Rows from block 3 of a small autoregressive pixel model, named by matrix and row number. Rows with one number belong to one neuron. Each number is 128 + 24 x the weight over its row's rms, rounded and kept within 0 to 255. All counts start at 0.
After each neuron's rows are labels from the 100 images, of 14976, where the neuron reaches its highest value: "strongest on" is what is common among them. Only what is clearly more common there than usual is listed. The data: retinal OCT scans (Kermany 2017). In brackets: how many of the 100.
# fc1: MLP up (model.blocks.3.mlp.fc1.weight, 256x128), inputs 0-127
# fc2: MLP down (model.blocks.3.mlp.fc2.weight, 128x256, transposed), outputs 0-127

fc1.179 [168 111 109 113 141 125 120 142 105 123 164 156  97 132 131 153 140 112 118 103 189 177 116 138 151 130 127 118 169 151 169 115 100 114 136 108 183 119 160 107 108  98  77 140 167 121 120 120 171 141 119 145 134 106 134 137 124  94 105 146 175 158 149 126 121 124 109 111 156 131 107 126 130 143 135 124 145 157 134 132 134 125 120 131  94 134 115  91 111 140 138 133 138 157 108 177 152 163 100 164  73 140 124 128 152 149 122  71 135 164 102  82 128 112 112 145 105 122 131 101 171 145 133 156 165 162 133 150]
fc2.179 [ 97 147 149 105  78 146 140  82 153 107 111 132 137 105 113 144 135 147 115 127  88 131 124 133 114 151 129 142 139  60 138 146 158 129  64 115  88 137 116 115 131 136 116 120  80 162 136 125 126 140 123 127 147 139 153 156  98 108 131 104 114 132 105 104 127 132 136 145 100 188 138 181  96 111 140 123 184  90 138 151 108 117 140 150 168 139 130 149 140 150 137 118 158 157  97 143 154  65 172 112 108 151 134 161 133 154 128 159 119 133 152 112 115 131 140 122 126 175 127 168 134 135 126  94 117 142 154 121]
strongest on: finding: diabetic macular edema (31)

fc1.155 [117 125  85 157 175  90 135 146  76 126  96 126 158 150 141 131 125 129  85 136  93 149 152  67 135 142 156 115 158 143  94 156 131 118 130 123 125  95  87 115 112 136 181 179 106 124 159 116 130  95 139 170  89 124 114 129 119 132 124  86 131  97 103 110 112 136 104 126 143 124 157 117  88 156 148 100 120 150 156 104 132 105  95 125 147 128 147 148 124 113 136  89 145 143 156 156 130 130 135 138 151 110 136 139 147  98 116 119 122  95 135 147 142 133 168  81  98 182 137 171 122 137 110 118 115 103 140  98]
fc2.155 [125 115 157 100 108 138 109 153 126 120 125 140 133 117 108  98 137 150 143 130 126 166 109 113 144  98 145 135 143  98 123 127 130 180 115 126 145 123 153 131 132 135 132 127 168 118 102 190 122 170 160 115 116 156 112 103 142 156 116 102  92 133 132 153 145 115 100 135 146 141 162 135 122 134 169 174 118 109 130 123 143 116 151 175  94  66 102 121 100 104 109 169 136 170 122 107 128 131 114 142  97 132 100  70 106 131 185 115 143 159 149 117 125 104 163 169  80 105 115 109 115  98 122 113 177 149 108 118]
strongest on: finding: diabetic macular edema (28)

fc1.180 [149 122 124 144 124 173 150 107 154 142 143 113 129 135 106 128 119 142 149 122 142 141 116 106 120 113 128 119 187 129 166 138 132 152 121 123 137 123  92 151 109 155 124 139 128 166 152 166 166 105 104 157 183 176 130 116 125 155 130 111 116 120 120 142 100  79 105 159 158 130 100 117 164 135  99 143 181  98 140 128 110 150  82 144 154  91 151 133 137  99 172  86 109 112 120 132 125 165 134 139 149 137 134  71 116 154 148  88 116 125 135 103 123  98  93 137 130 108 122 125 112 117 155  59 119 120  90 105]
fc2.180 [ 88  92 113 104 133 127 122 126 153 124 113 144 133 120 156  75 122 114 127 102 128 158 163  89 139 160 152 149 119 144 134 107 107 122 156 122  82 122 180 100 122 115 137 120 127 154 105 140 126 140 156 164 133 114  96 143 112 109 126 165 133  90 148 121 103 167  84 164 109 139 124 152  55 117 113  64 151 130 154 139 130 134 165 103 145 125 122 110 136 101 131 174 159 146 117 117 110 144 137  87 107 112 142 145 104  92 105 118 135 125 136 131 160 113  99 153 139 156  90 114 161 131  91  97 136 145 115 161]
strongest on: finding: choroidal neovascularization (72)

fc1.67 [110 135 127  80 106 116 152 132 137 109 125 135  78 117 141 162 150 149 128  83  99 139 163 109 128 118  86 126 133 121 145 126 163 126 121 105 178 120 149 101 165 165  76 118 156 110 142 133 137 174 128  85 126 154 147 150  99 145 147 122  74 122 142 127 112 128 120 155 157 113  84 159  90 138 150 101 138 123 147 103 104 113 114 114 140  90 115 155  98 152 134 130 111 112 135 123 135 149 123 145  92  88 100 103 138 184 124 152 166 104  89 121 137 154 116 115 149  95 117 131 147 126 177  97 122 103 104 141]
fc2.67 [146 134  90 165 152 152 155 116 144 121 124 149 129 119 114  70 159 104  66 118 111 148 117 113 109 127 152 161 151 133 133  63 134 153 109 110 122 119  99 137 145 107 137 112 129 103 155 166 155  82 104 134 110  99 145 119 159 110 130 135 149 109 146 133 123 122 147  77 136 157 129 142 125 145 106 139 101 159 119 139 139 167  97 110 126 143  62 170 141 107 145 185 120 133 138 149  88 126 146 116 159 158 124 147 123 111 136 137  94 132 118 149  91 109 126 155 136 152 128  68  95 152  99 137 134 138 113 123]
strongest on: finding: choroidal neovascularization (62)

fc1.58 [124  90  80 149 127 149 133 103 140 139 108 121 114 143 140 132 111 142 119 123  91 136 130 123 161 105 166 119 154 113 149 135 132 128 105 103 162 145 168 123 163 149 140 150 180 145  95  94  79  76 137 137 135 166  87 162  99  96  94 111 103 133 111 145 141  90 140 144 105 107 157 172 108 143 110 118 132 104 172 138 112 167 146 119 128 167 112 181 103 151 122 135 126 152 159 138 124 108  95 120 160 112 106 120 118 189 124 156 128 142 137 116 150 101 114 150 110 127 117 118 147 157 135  95 113 168 134 111]
fc2.58 [123 126 110 122 107 127 145 164 147 145  97 127 150 145 141 103 125 172 146 124 121 111 125 137  89  92 171 178 107 134 120  95 134 113 104 156 156 133 140 120 120 143  92 100 158  93 132 108 149 143 175 134 120 135 185 131 132 149 167 155  88 102 123 122 117 163  86 153 137 122 144  88 119 116 113 115  67 135 100 106 117 113 126 152 114 135 145 120 151 134 140 135  87 102  91 137 127 164 132 134  97 158 157  84 101 137 136 162 127  93 121  90 146 154 132 119 112 120  96 185 147 111 168 131 128 117 124  91]
strongest on: finding: choroidal neovascularization (75)

fc1.91 [139 137 120 107 128 146 116 113 124 109 154 122 123 126 177 214 117 135 127 152 136 131 137 156 137 136 137 121 136 115 119 113  97 114 149 125 105  98 116 126 144 148 116 124 138 111 143  93 144 118  94 151 124 162  71 128 133 131 129 140 105 147 112 166 150 123 137 142 132 140 109 105 139 123 106 135 134 142 133  79 115 189 116 150 136 145 106 147 110 158 115  87  59 136 177  95  88 108 120 120 133 140 118  85 120 114 144 122 119 149 109 124 136  95 131  99 131 111 141 136 132 150 133  49 151 170  68 108]
fc2.91 [116 128 116 105 119 170 144 118 149 179 140 124 112 105 149  86 136 121 147 127 131 117 112 137 159 150 105 164 122 161 145 144 128 131 105 148  99 123 153 161 123 137 114 151 126 132 136 122 125 117  85  89 120 132 104  96  98 141 135 160 156 134 162  52 128 106 108  97 121 105 145 200 123  99 126 134 119 130 194 117 129  69  76 137 120 151 150 100 149 108 152 145 153 117 120 144 136  99 141 172 146 123 132 176 112 129 114 128 123 105 140 142 120  83 131 114 127 113 155 136 128 114 151 155 111 102 151 165]
strongest on: finding: choroidal neovascularization (63)

fc1.63 [134 133  81 155 138 120 147 116 142  91 102 112 151 112 118 114 166 123 101 152 166 111  70 128 123 109 165 112 166 151 127 133 118 149 123 164 108  89 123 116 134 124  96 129 146 138  99 141 152 106 165 124  96 126 163 113 101 108 130 104 136  85 138 150 116 123 127 187 117  86 121 139 127 124 153 165 118 100 151 145 157 154 105 151 107 104 135 103 117 114 117 106 115 103  89 167 156 120 104 167 158 115 123 115  58 111  98 123 142 144 129 108 101 104 130 183  98 115 118 110 108 167 111 124  98 117 119 140]
fc2.63 [112 140 123 129 156 143 149 188 121 129 163 158 115 100 112 153 123 110 132 141  88  87 129 157 146 121 130 115  96 144 127 137  99 113 145  81 165 128 140 134 137 129 153 127 128 124 129 147 137 158 115 124 115 102  95 134 132 126 122  88  96 105 140 157 161 146 119  83  93 116 129 108 125 130  78 176 120  85  55  95  96 127 152 118 168 133 123 129 146 134 111 149  95 113 114 107 110 100 213 119 139 163 102 126 158 130 147 135  94  93 127 133 127 134 108 111 125 139 137 162 121 109  87 117 112 111 137 133]
strongest on: finding: diabetic macular edema (32)

fc1.154 [101 133 112 145 115 108 147 146 136 135 124 117  94 138 104 159 132 151  92 166 141 145 137 129 111 136  57  86 103 114  97 151 170 145 115 101 174 106 121 115 148 169 171  95 141 124 140 157 146 146 117 153  93 173 164 127  89 111 107 107 133 119 155 124 102 124 131  80 176 150 118 118 143 130 148 162 130 120 148 143  99 155 103 114 178 127 104 145 124 152 143 125  91 126 148 139 166 122 100 149  80 113 170 154 148 146 118 136 134 121 114 133 113 153 138 102 138 167 147 128  95 114 154  97 140 132 144 153]
fc2.154 [156 128 121 156 172 152 132 101 133  91 131 147  92 117 148 127 120 110 158 117 155 143  79 126 161 141 120 148 153 137 131 162 112 108 129 139 146 109 142 119 147 135 128 144  84 120 155 121 153 138 162 115 174 114 101 108  98 145 116 111  88 109 118 158 174 108  96 131 137 140 169 107 166 117 175 144 145 161 128 146 111  82 110 114 109 135 176  90  87 107 175 115 146 136 126 128 155 155 116  94 138 126 133 142 163 101 135 137 119 113 102 152 181 100 108 137 143  92  97 103 128 171 103 148 164 127 117 127]
strongest on: finding: choroidal neovascularization (66)

fc1.125 [130 160 135 141 106 100 141 142  85  87 126 158 159 166 111 127 132 139 148 150 134 144 108 148 146 138 112 120 145 102  86 126 125 133 149 162 139 128 127 139 118 126 106 135  93 167  89 109  90 142 136 138 113 144 150 195 133 119 132  99 111 143 137 137  92 123 126 141 133 155 108 107 136 124 163 154  74  78 155  82  86 132 118 154 101 137 139 112 126 106  95 130 141 155 120 154 167 167 168 153 151 125 153 114  94 106 145 174  87 130 143  85 116 128 169 105 179 100 150 114 135 138 128 115 139 120 135 138]
fc2.125 [137 100 108 124 125 123 135 106  77 147 141  91 109 133 128  84  83  93 126 133 141  95 157  78 146 121 141  97 119 116 121 134 171 166 149 135 114  95 110 152 117  86 105 188 144 157 131 112 139 134 124 147 166 125 115 132  89 141 105 169 171 142 105 129 144 118 163  84 133  77 103 137  79 138 101 119 134 155 120 108 115 125 118 150 116 111 132 122 130  99 120 153  90 122 109 129 136 127 139 139 114  88 144 117 165 151 124  99 111 134 129 120 132 143 123 132 101 101 150  83  91  97  75 126 135 111  96  98]
strongest on: finding: diabetic macular edema (29)

fc1.197 [136 140 129 138  99 128  89 102  96 119 106 161 143 106 126 108 147 157 121 125 111 177 125 144 127 155  94 112 126  83 160 126 120 153 144 126 114 117 132 128 158 126 131 128 134 167 116 123 142 140 193 143 131 122 142 120 129 139 131 124 139 163 107 155 143  88 116 124 112 149 139 124 127 166  76 103 126 111 120  65 111 127  86 129 128 104  95 113 113 151 128  53 162 134 100 144 142 116 114 146 142 155 181 143 111 136 152 109 170 159 122 119 144 128  96  73 106 119 142 137 140 150 130 155  72 118 176 122]
fc2.197 [136 158 144 107 125  75 138 156 158 133 141  88 137 141 128 165  75 126 143 147 144 136 134 101 149  93 113 173 139 152 150 137 143  81 141 142 105 119 124 118  93 139 139 112 105 126 103 152  97 154 113 115 108 141 126 154  91 128 186  99 128 143 142 127 129 142 154 163 128 104 100 147 134 106  88 148 149 102  60 118 104 133 102 189  99 116  91 136  85 162 147 158 127 132 139 108 146 127 153 155 114 113 108 103 180 134 137 116 119 123 141 125 137 125  88 103 154 155 117 146 113 145 111  96 131 139 151 157]
strongest on: finding: diabetic macular edema (36)

fc1.21 [106 118  98 107 142 133 146 143 134  84 130 122 125  97  96 100 142 130 187 156 113 138 123  99 131 115 160 105 113 129 180 130 142 143 120  87 115 134 141 111 132 154 128 144  91 140 155 126 141 134 129 102 115 127 117 103  66 153 120 105 117 106 161 138  88 138  67 106 144 122 121 158 117 109 112 151 128 124  99 125 141 176  92 135 121 145 160 185 110 181 117 119  89 124 110 172 144 127 140 132 124 150 186 119  97 188 139 140  85 123 124 116 139 153 153 122 147 140 154 151  98 113 151 118 132 141 118 135]
fc2.21 [ 83 133 126 120 106 131 109 111 133 194 127 117 157 188 153 128 134 138 152 139 139 148 121 171 104 106 115 101 120 148  99 121 116 137 112 118 113 153 115 140 130 111  98  98 130 111 118 127 167 142 115 149 143  82 110 143 157 109 141 162 134 147 135 142 157  82 130 149 108 136  97 165 129 133 175 159 152 111 165 144 143 126 129 195 127 146 162 117 109 115 112 122 160 187 128  88 146  82 129 143 141 149 133 150 135 148 122 107 123 142 156 170 126 120  97 148  74 125 123  93 157 131 147 123 108 100 160 133]
strongest on: finding: choroidal neovascularization (71)

fc1.238 [111 131 151 120 137 154 152 121 134  86 133 133 106 119 110 125 140  89 148 142 135 191 106  81 155  95 138 109 145 165 160 141 126 165 154 118 157 120 127 138 134 131 126 139 100 118 142  71 127 156 135 119  98 107 138 129  95 138 140 134 141 126 124 145 126 167 116  83 150  76 122 157 113 120 134 141 130 133 146 107 151 156 123 172  89  37 151 126  95 144  89 110 163  98 115  78  80 123 158 139 180 140 144 127 111 140 111 109  93 144 150 146 113 124 144 121 110 118 136 132 132 123 149 146 138 119 129 143]
fc2.238 [155  91 125 124 177 139  94 117 132 157 170  80 101 118 115 106 131 137 145 104 148  87 127 142 109 122  86 140  88  59 127 121 126 144 110 141 127 136 146 123  92 145 132 110 116 100 111 156  98 101 114 150  98 164 100 137 129 123 105 164 140 128 138 133 113 105 113 146 131 184 126 108 119 150 172 159 153 131 149 138 160 110 108  74 104 148 142 120 146 107 165 128 100  85 133 139  89 151 161 130 122 105 109 150 101 108 114 142 123 134 157 136 152 138 148 177 122 155 111 110 107 141 139 147  79 118  97 112]
strongest on: finding: choroidal neovascularization (64)

fc1.16 [147 109 152 155 119 121  99 122 132 103 130 130 125 168 102 124 137 136 147 108 133 143 185 126 171  90 145 139 128 131 110 123 159 140 132 104 127 100 155 134 143 143 102 152 126 118 157 122  94 125 145 115 143 146  85  72 126 100 117 102 138 138 120 133 140 168 123 129 103 133 139  93 168 171 120 109 171 117 181 104 133 138 102 140 163 173 124 128 105 166 157 118 144  72 151 141 107 148 172 136 173 118 144 116 121 164 132 182 112 139  93 105 141  92  97  91  93 130 112 115 125 127 108  88 120 126 146 141]
fc2.16 [130 138 133 135 138 141 106 159 158 165 114 123 122  85 129  69 114 134 109 134 127 165 114 162 112  98 120  69 109 133 122 136 113 139 125 144 128 133 127 113 146 106 137 123 151 157 159 147 166 115 124  98 106 134 165 136 150 120 103  95  48 133  92 148 118 120 120 158 131 147 180 144 132 150 135 139 112 134 137 113 157  80 139 133 130 135 127 186  82 120  92 118 111 118 118 170 139 126 124 159 100 144 124 138 140 107 168 111 126 164 125 140 124 166 171 121 128 154 148 118  55 131 141 122 106 144 158 118]
strongest on: finding: choroidal neovascularization (91)

fc1.11 [152 138 147 158 119 138 128  82 139 156  81 172 101  85 115  87  94 131 114 122 117 117  89 154  99 124 130 130 164 114 133 140 128  79 121 122 120 101 126 151 147 106 117  99 115 117  72 144  88 130 147 146 108 118 134 160 153 149 143 125  87 127  83 115 129 169 109 124  85  64 139 111 131 116 123 116 143  65 137 136 133 133  90 104 131 124  91 140 119 119 126 133 129 166 146 153 109 108 123 135 168 148 142 143 111 168 110 152 104 135 149 130 138 107 135 130 132  93  87 116 159 183 125 120 160 121 117 144]
fc2.11 [161 138 126 107 170  96  94 138 142 141 127 108 147 109 178 151 148 133 143 167 139 140 107 150 157  77 129 117  67 129 126 122 131 147 142  98 154 208 129 110 117 140 133 151 132 137 163 167 147 118 122 130 192  96 134 103 149 127 112 131 128 155 147 149  92 132 154 125 151 104 148 140 152 165 108 150  95 145 111 156 104 124 109 146 125 116 144 107 147 131 149 101 162 118  99  58 149 137 139 118 128  99 147 109 157 133 160 125 146 113 138  92 117 156 151 147 162 138 152 115 108 124 128 128 154 137 100 139]
strongest on: finding: choroidal neovascularization (59); finding: diabetic macular edema (33)

fc1.184 [173 114 126 134 109  83 107 108 132 101 172  90 167 154 143 110 108 117 123 151 149 165 169 138 124 128 167  91 113 138 129 133 133 143 113 135 135 150 116 103 147 129  83 143 157 135 148 162 137 134 123 160 138 129 108 137  70 132 154 136  94  96 161 148 121 156 115 145 138 158 124 141 118 159  95 147 139 158 167 119 168 137 106 112 110 135 139 130 103 130 127 185  87 108 138 139 115 164 122 148 178 201 130 135 176 100 136 139 121  99 131 130 107 132 132 145 129 110 136  87 135 171 147 125 126 138 149 152]
fc2.184 [102 151 143  96 123 157 102 115 181 151 163 172 154 122 151 141 121 144 150 127  90 125  84 119 112 106 134 113 150 139 144 124 120 104 154 116 137 108 104 127 115 141 136 102 134 106 142 129 153  91 131 103 139 134 146  75 186 133 150 115 138 144 146 140  92 111 117  90 135 112 105 103 124 146 146  95 139 138 122 106 117 123 139 108 137 100 140 121 152 134 135  89 148 178 160 175 145 134 146  91 113 110 149  73 116 121 106 140 116 143 138 142 128 169 101  52 136 120 112 168 126 112 156 142 126  97 115  70]
strongest on: finding: choroidal neovascularization (66)

fc1.52 [128 131 156 141 134 123 128 142 157 128 156 128 152 113 165 109 143 135 176  98  93 164 100 118 112 118 139 121  88 112 162 126 129 167 136 104 153 140 135 120  76 147 108 155 138 125 157 128  76 145 101 131 141 117 108 118 122 106 150  87 121 113 105 142 107 111 157 122 176 148  95  89  88 140  89 146 116 112  91 123 130 124 125 114 112 138 131 136 142 150 111  95 142 181 104 171 180 139 162 130 152 122 140 124 139 125  93 199 105 145 141 102 131 164 105 161 123 153 111 138 134 122  81  88 132 142 116 119]
fc2.52 [127 154 131  88 132 113 114 118 113 100 151 109 128 133 121 104 128 160 144 147  92 123 112  89 115 107 140  99 170 147 172 141 134 121 167 144 105 164  95 159 144 148 123 130  90 109 122 178 102 123 165 150 143 117 155 116 135 151 120 134 111 131 165 137 137 149  91 174 134 103 148  98 143 150 155 169 111 166 160  79 129 126 156 164 141 151 151 121 114 108 154 101 122 155 161 109  91 159 143 152 125 116 156  94 146  91 144 110 123 165 141 114 144 125 107 123 107 141 161 115 110 165 144 117  99 125 161 182]
strongest on: finding: choroidal neovascularization (94)

fc1.36 [158 113 124 138  80 142 101  98 122 132 131 113 135  77 116 156 138 134 125 116 105 140 138 157 163 122 162 129 134 156 115 157 134  98 127 101 181  95 125 131 133 117 135  98 153 119 142 124  93 107 106 112 129 184 143 152 131 135 160 107 169 100 169 149 145 133  87 167 151 124 157 151 147 113  72 127 157  95 131 148 191 103 115 146 123 144 137 140 111 182 150 148 121 140 146 122 100 105 133 103 162 108 121 149 133 145 158 146 131 110 129 160  90 114 133 146  96 148 127 133 131 140 108  94 110 171 132 178]
fc2.36 [130 186 109 126 104 118 137 166 101 133 112 159 115 178 101 149 106 149 148 130 151 159  93 155 172 119  77 139 148 111 146  95 133 152  97 118 107 126 115 121 129 156  93 107 156 127 121 139 156 130 131 119 144 127 100 141 113 116  91 128 108 140 143 113 131  96 150 160 155 138 123 151 106 134 178 124 135 171 189 127 118 160 136 106 115 128 149  89 138  83 107 104 113 172 113 106 140 103 140  95 116 176 117  96 156 140 112 132 144 145 150 129 152 120 164 169 143  88 143 102 116 104 143  89 101 118 118 118]
strongest on: finding: choroidal neovascularization (74)

fc1.198 [175 116 125 133 107 121 140  86  76 138 143 123 166 123  78  69 156 137 157 116 134 143 130 143 122 179 109 108 102 105 101 114 114 163 103 131 114  94 136 147 130 123 149  91 120 138 172 128 115 140 143 152 129 126 124 112 126 123 122 121 121 137 140 122 141 126 131 129 143 149 132 161  71 151 157 129  89 166 139 101 111 137 123 140  88 149 104 109 131 116 109 122  79 143 180 122 171 122 161 132 138 131 154 107 102 108 150 170 140 151  70 113 111 157 115  82 152 106 129 150 130 134 143 132  65 136 115 116]
fc2.198 [130 116 158 107 121 151 145 145 144  90 137 134 122 108 170 129 120 159 133 184 163 171 106 126 151 157 160 124 152 122 142 124 152  85 147 149  98 133  79 112 129 184 150 164 152 127 150  94 100 136 117  99 145 142 124 163 185 125 142 125 122 131 136  93  65 125 157 108 100 159 132 133 112  88 155 143 148 121 133 144 129 117  98 104 119 113 103 112 121 105 131 138 103 116 116 130 136 133 138 113  97 103  83 115 166 112 104 117  91 125 102 112 135 122 173 151 161 114 130 136  87 127 126 169 141 127 179 136]
strongest on: finding: diabetic macular edema (29)