A small autoregressive pixel model, trained from scratch: layers 6, soap at rate 0.0051.
Rows from block 3 of a small autoregressive pixel model, named by matrix and row number. Rows with one number belong to one neuron. Each number is 128 + 32 x the weight over its row's rms, rounded and kept within 0 to 255. All counts start at 0. Numbers have three digits each. After the name is the row's rms in percent of the matrix's.
After each neuron's rows are labels from the 100 images, of 14976, where the neuron reaches its highest value: "top examples" is what is common among them. Only what is clearly more common there than usual is listed. The data: retinal OCT scans (Kermany 2017). In brackets: how many of the 100, against the usual share in percent.
# fc1: MLP up (model.blocks.3.mlp.fc1.weight, 256x128), inputs 0-127
# fc2: MLP down (model.blocks.3.mlp.fc2.weight, 128x256, transposed), outputs 0-127

fc1.60 090:104109062137134156170109135134121101144092101136184109047098127084080079173099121127181118133183104207131133133107104094124112139126146135186200158144136135143113201150106115103088157148118114126132137139146102118102097156111160139193097130182100148184164153178115168144121107100145102134077120143126168154099153096148188146105180174120150159171157089095159108107105166096077177153174
fc2.60 080:112122176142123149124082102140170179091092202152150106186126109112146163078141142176083181118147128077130145119098149207140096164101154101068153090162152123116164032161139101131126115146152090188155134134146175117208137090111102132154138078102158138129139126157096145112149151124144144130169189144106112118143069103099094147169143087145113113149087109133126122147150065098123097170067
top examples: finding: diabetic macular edema (33 vs 11.7)

fc1.174 103:102158121171113114130150141129120164184192152096138069139129154144133149153133104118139131119174128110155117163104141120096112079128123087080086180094129114127135189162137131155077116154139132141127150145106161109230162160133114097112146128108148043111154137159089144148166094126216076107142113136097071179222164081154133116117179141131127132132175141105182125113100168171104108096183
fc2.174 097:136094080176138160121124150117028108115096137130125096059150116112167115084166146143166156122097140138166082108103123129102149122102137146176107161164150125139134188137094150100151126083152094179157124145146126135119233157154136081147176124123120157159152058135118158167177110120163122123127161075125169152110132228121140120149110086122107110103172160147197185148134143117176098105105
top examples: finding: diabetic macular edema (42 vs 11.7)

fc1.181 100:101094121166148134148145139122155155155104134122122120113143176089162092060119149112163078123154120097172146152139092151155126148156133194139128141081161138130159156191107078104093117067095126113122070049100123215128168099153146138172172129135119124100090138154172189178115118162177128132145122124144103184111085138085135157105093100140105093162231116108123140077078131131116117103074
fc2.181 110:149165131100170081100186080122176140099057133158093089124113107077106180125138124119152142119131150091105108094107155091098104146147103114074134157095112185120110121093120153141160130116156110150117101162069118099193127170066082085185152128175177109125137122121118047116106115108146133133122183137077108164148180074144120121113134097050097110080118138121100143160165090213124150115133
top examples: finding: choroidal neovascularization (75 vs 29.4)

fc1.56 098:157090148179120133155073170130054151088070134177133148101118123126129165158170081122141118158169128131134107196127177121157153132136162185209106109015106092126097130157121099127132122148121099139111141134141148100149075109111194101060183151096144130127143152172182180177153171155131129129105140157162130141133133130124094144094107153136134149157160214118153135134147117104104117104182
fc2.56 113:120134196189113155082171128134120117062119127096132117121117201135143140188109138166114117138114098137114149117158105055156120096041144100164147087214102135122131023157144107117145135129071214109155117124136142127138100148119115144154141159098128179142121159088143126095121085087151114105095108145152184155128121193151080105089092071126130160123133107147092132094158139127119122144182
top examples: finding: choroidal neovascularization (78 vs 29.4)

fc1.23 100:107180092099132070105102129062103102104104151150096097142161175050070129163120137163161132113148119129126165139137115165156132076120163125167115170105148146162171154155120130112101195123067112151167119084153149112222140166155120136123130153139089145155096138122089113157125094135124224112132160085136122110092121124086086119168182142165155069103097171113075105151134153141147143144201
fc2.23 094:172107057132139157077118157139173165117159093116115197115157098089123140115142181119107132099130124125153114148116176154094156132174182144098133128096139138091181181081172196139130120129127160106093123119188066145064122057124188095174171144140169144143121113133131106150108150141124137104149114106145173117130115097115182111098164086116116103178166070114161191069155085118151144115065
top examples: finding: choroidal neovascularization (68 vs 29.4); finding: diabetic macular edema (28 vs 11.7)

fc1.182 104:069161145134153085115126150179119117089214060124113099091137095119075070086082136133097192150100142134190153104152108144132163122154135170178116134157127114133114100128132104089127157178156163169115096119127116141059137149104109150086135149130148154145126071134112140111054137112157125158147127096133135079146093174150194118089175105122171186164197120151198123132090076110118122112098
fc2.182 112:140130083114151099083057097163145139161154184148069165134129169182125147125135193160168101138095109121118124094063158133109118132107151120085113135135156167120131123152072094228174143140137154125179094156127140149196138138069101113090080113130085141117098125116173113117169150159154126145131138138171075091126140142121111118144077123192133114093129194124098159101133068135074055128125
top examples: finding: diabetic macular edema (31 vs 11.7)

fc1.136 101:129144098088071109188074155089170168111153116139181134141111146147094142119174121143164150108143126094135102159128098164156185114150084142132128120123157019072206080115154095133130120114150129135139186128050100121135113150141131103109153153206146107114103083120147181125126127146146155155087086129146079110110101115137125141153185151147089180119105129095102189174137098185135080139171
fc2.136 095:129160128128143182093129127126099133139127114131124177110090115091164123171067118108102128173085093168181191146114176094107112172093138123186140118089124218111101158169127103151087147070126170097129048149151158091175142109102056066181132141100086109177141100198075080107152159114127117115137146118119124078120117164141095116112116108122135144149150131158142131115190167095142129179102
top examples: finding: choroidal neovascularization (69 vs 29.4)

fc1.230 100:085091122153176103104076145184146130086108139097141073128123089172139146114113158144106078066134132182147100178155112188191120140128114120131156157129135069138180109154178115113147124136094073098102158122174100158124066106115132102177165054082101151150127146073051124108147125102153118122101095177138136157105110137160127075146126101161082113174142078125048131088122122141114167125158
fc2.230 105:152112159120114101162153134092182115095167119184067107145098168136131149127141138127200107127115087130125152127087096134160126115136133128115088152115076188074112109063077102087131116127193166139148134144148131073175116149111141134080145123106101126128071177121198165066100073111140162157137141163107151177098148134114070176128173139088178196100108096146126079162168064146138132125102
top examples: finding: diabetic macular edema (28 vs 11.7)

fc1.169 098:146122078137113049130135175071148175113146128107154116131103170073131196118138174156131117163118153112116097130144151147162168082142165134138160123101114074126149109168102155104169031094176097125159180157114128122137091128123126138169128126170159160103130163158129135162106167133161097108095217096199103068129114137155117118175181139103085140108070108139105182145100174145119154139171
fc2.169 091:132124168064096104099106119162184113136133194128133122088092103173164055140166076106152128154138143111118095155118118116081151169116111119137135132126176168155170159101174134146114163109108159189152113178165185144169141121165163100092146145103063182063111057081108138145132125083070097154169134107186083128096132126162150148124126084185109174145187150105147086114149114118132102109135
top examples: finding: choroidal neovascularization (70 vs 29.4)

fc1.112 099:112076067176112158134123126165159110101089098113101082191111114134195122117123150091125191103163142150118066117144136089212122152145174149129097093122084160098105079098133161188103148103090149115138084137102089131140152105134069123064154141105203085140114107127063080127109131121095150112144129072188137171079127086120113161124077161145139065118121149139121122077127161139128106152134
fc2.112 112:112154161086150128123099155108133100119129174193122136094110164092140142116123087162107086147160135057115143128092094133073131153145127145123197170098080148117158131148174156156143125096130072119160154110104195151171135141093151115096168139118124179176194188154151159099156071112097084149068036133138128132135133126163130132122147099122133108145134083133195209098066155112157169114129
top examples: finding: diabetic macular edema (66 vs 11.7)

fc1.75 103:139176165137128113152078118096094102137115060126094108170171141094172136150088140178136087129102127140181149109130099115187094133124168107140087069133234099134125171154143140128180127155192128129118093087092151125187126144130099141093104118145069088098102116092078115091088080107155129134110098156144107079138130147136176148178156130121153106190143050064151143126141085113164155138140
fc2.75 101:125153092143097136128149030116119117109115134156108140140194095191155057119168146093163137152165153115128137147148106146092193140088102162078163121177183097121123108154148130122082120143094157126136152133108129133086122149207139147137141092125163125114123179155137152161105148179096145129146133123064106124142115079161115138037162121176147092076113198173088092129098090078076138133123
top examples: finding: diabetic macular edema (30 vs 11.7)

fc1.17 106:136138143129104185136117096133183202120169132106100186144082187086201135164129151205106133170131105115163124144069112136169116103123098152085126137116158168134158136109127077086082150134120055110082160180103125141167185171161131184131085124182143116146124152114146095166127187152164137136146120133161095079151139164120157144133181149092191143105108164098131131102091104133172111110175
fc2.17 098:099115073149106124127049119092101093088091098188082101105124109100082112140100105112111087093116172161155123105122130112126151147155186100137146146146098148071136100110104161147159113094144218101190121155131128162091150170084140107140149133155117156148179112140119130091097127124119175092101177154066180110055125135069041119143130117129122124160149142088144138122204142148074138135080
top examples: finding: choroidal neovascularization (64 vs 29.4)

fc1.195 100:114090156122122132120162112123159140168172123098125161141166134145094114124108195122179126129171115113060127152097155093078135169110085107128119147126154147114160117172123150141124112170143078119129059157171102149134139099079197087097092112090120102162188149130039157119099128118155151148067208130128167138154185115162111135133156151088115148115231169166109103138118127071113103080145
fc2.195 092:180104102140121093130171069112171125122075147147133136129098090109156127156148084087118084117096146139139123115133112123209191102168186124145107107125108124069088153112168149180165177137118136164144187108109095087147132124125107152129088141214155094158096132160164094163123128126128094151173107170125127067068156112121137153104165100120190078097041089147111116144137131076106146085102
top examples: finding: choroidal neovascularization (84 vs 29.4)

fc1.1 097:159130106128168172104138152048215107095129108104140139136132138126101176131143126118160071151112132155147091122175125091115130152142142120166115145125096148103071148168126111188115100190113152182076129093121107174161182084126153086111129133070103149150130138152076126159080054175130171160119128198120129105180104121144113082096169133103147177183165151123098146079146119099181081152116
fc2.1 108:094120190116138113073071131170141178143129128147148154134130214100182181128098084182110086150115093104131104158191127142140122105113125136136135115169141122135129128074133097094127125079103074098177164077177117136111187170092079108103155158138146120120157122093156105114136144102149093134128137109173130169172094199131153132113171148156092070053084132160144091149138088174066140160137
top examples: finding: choroidal neovascularization (79 vs 29.4)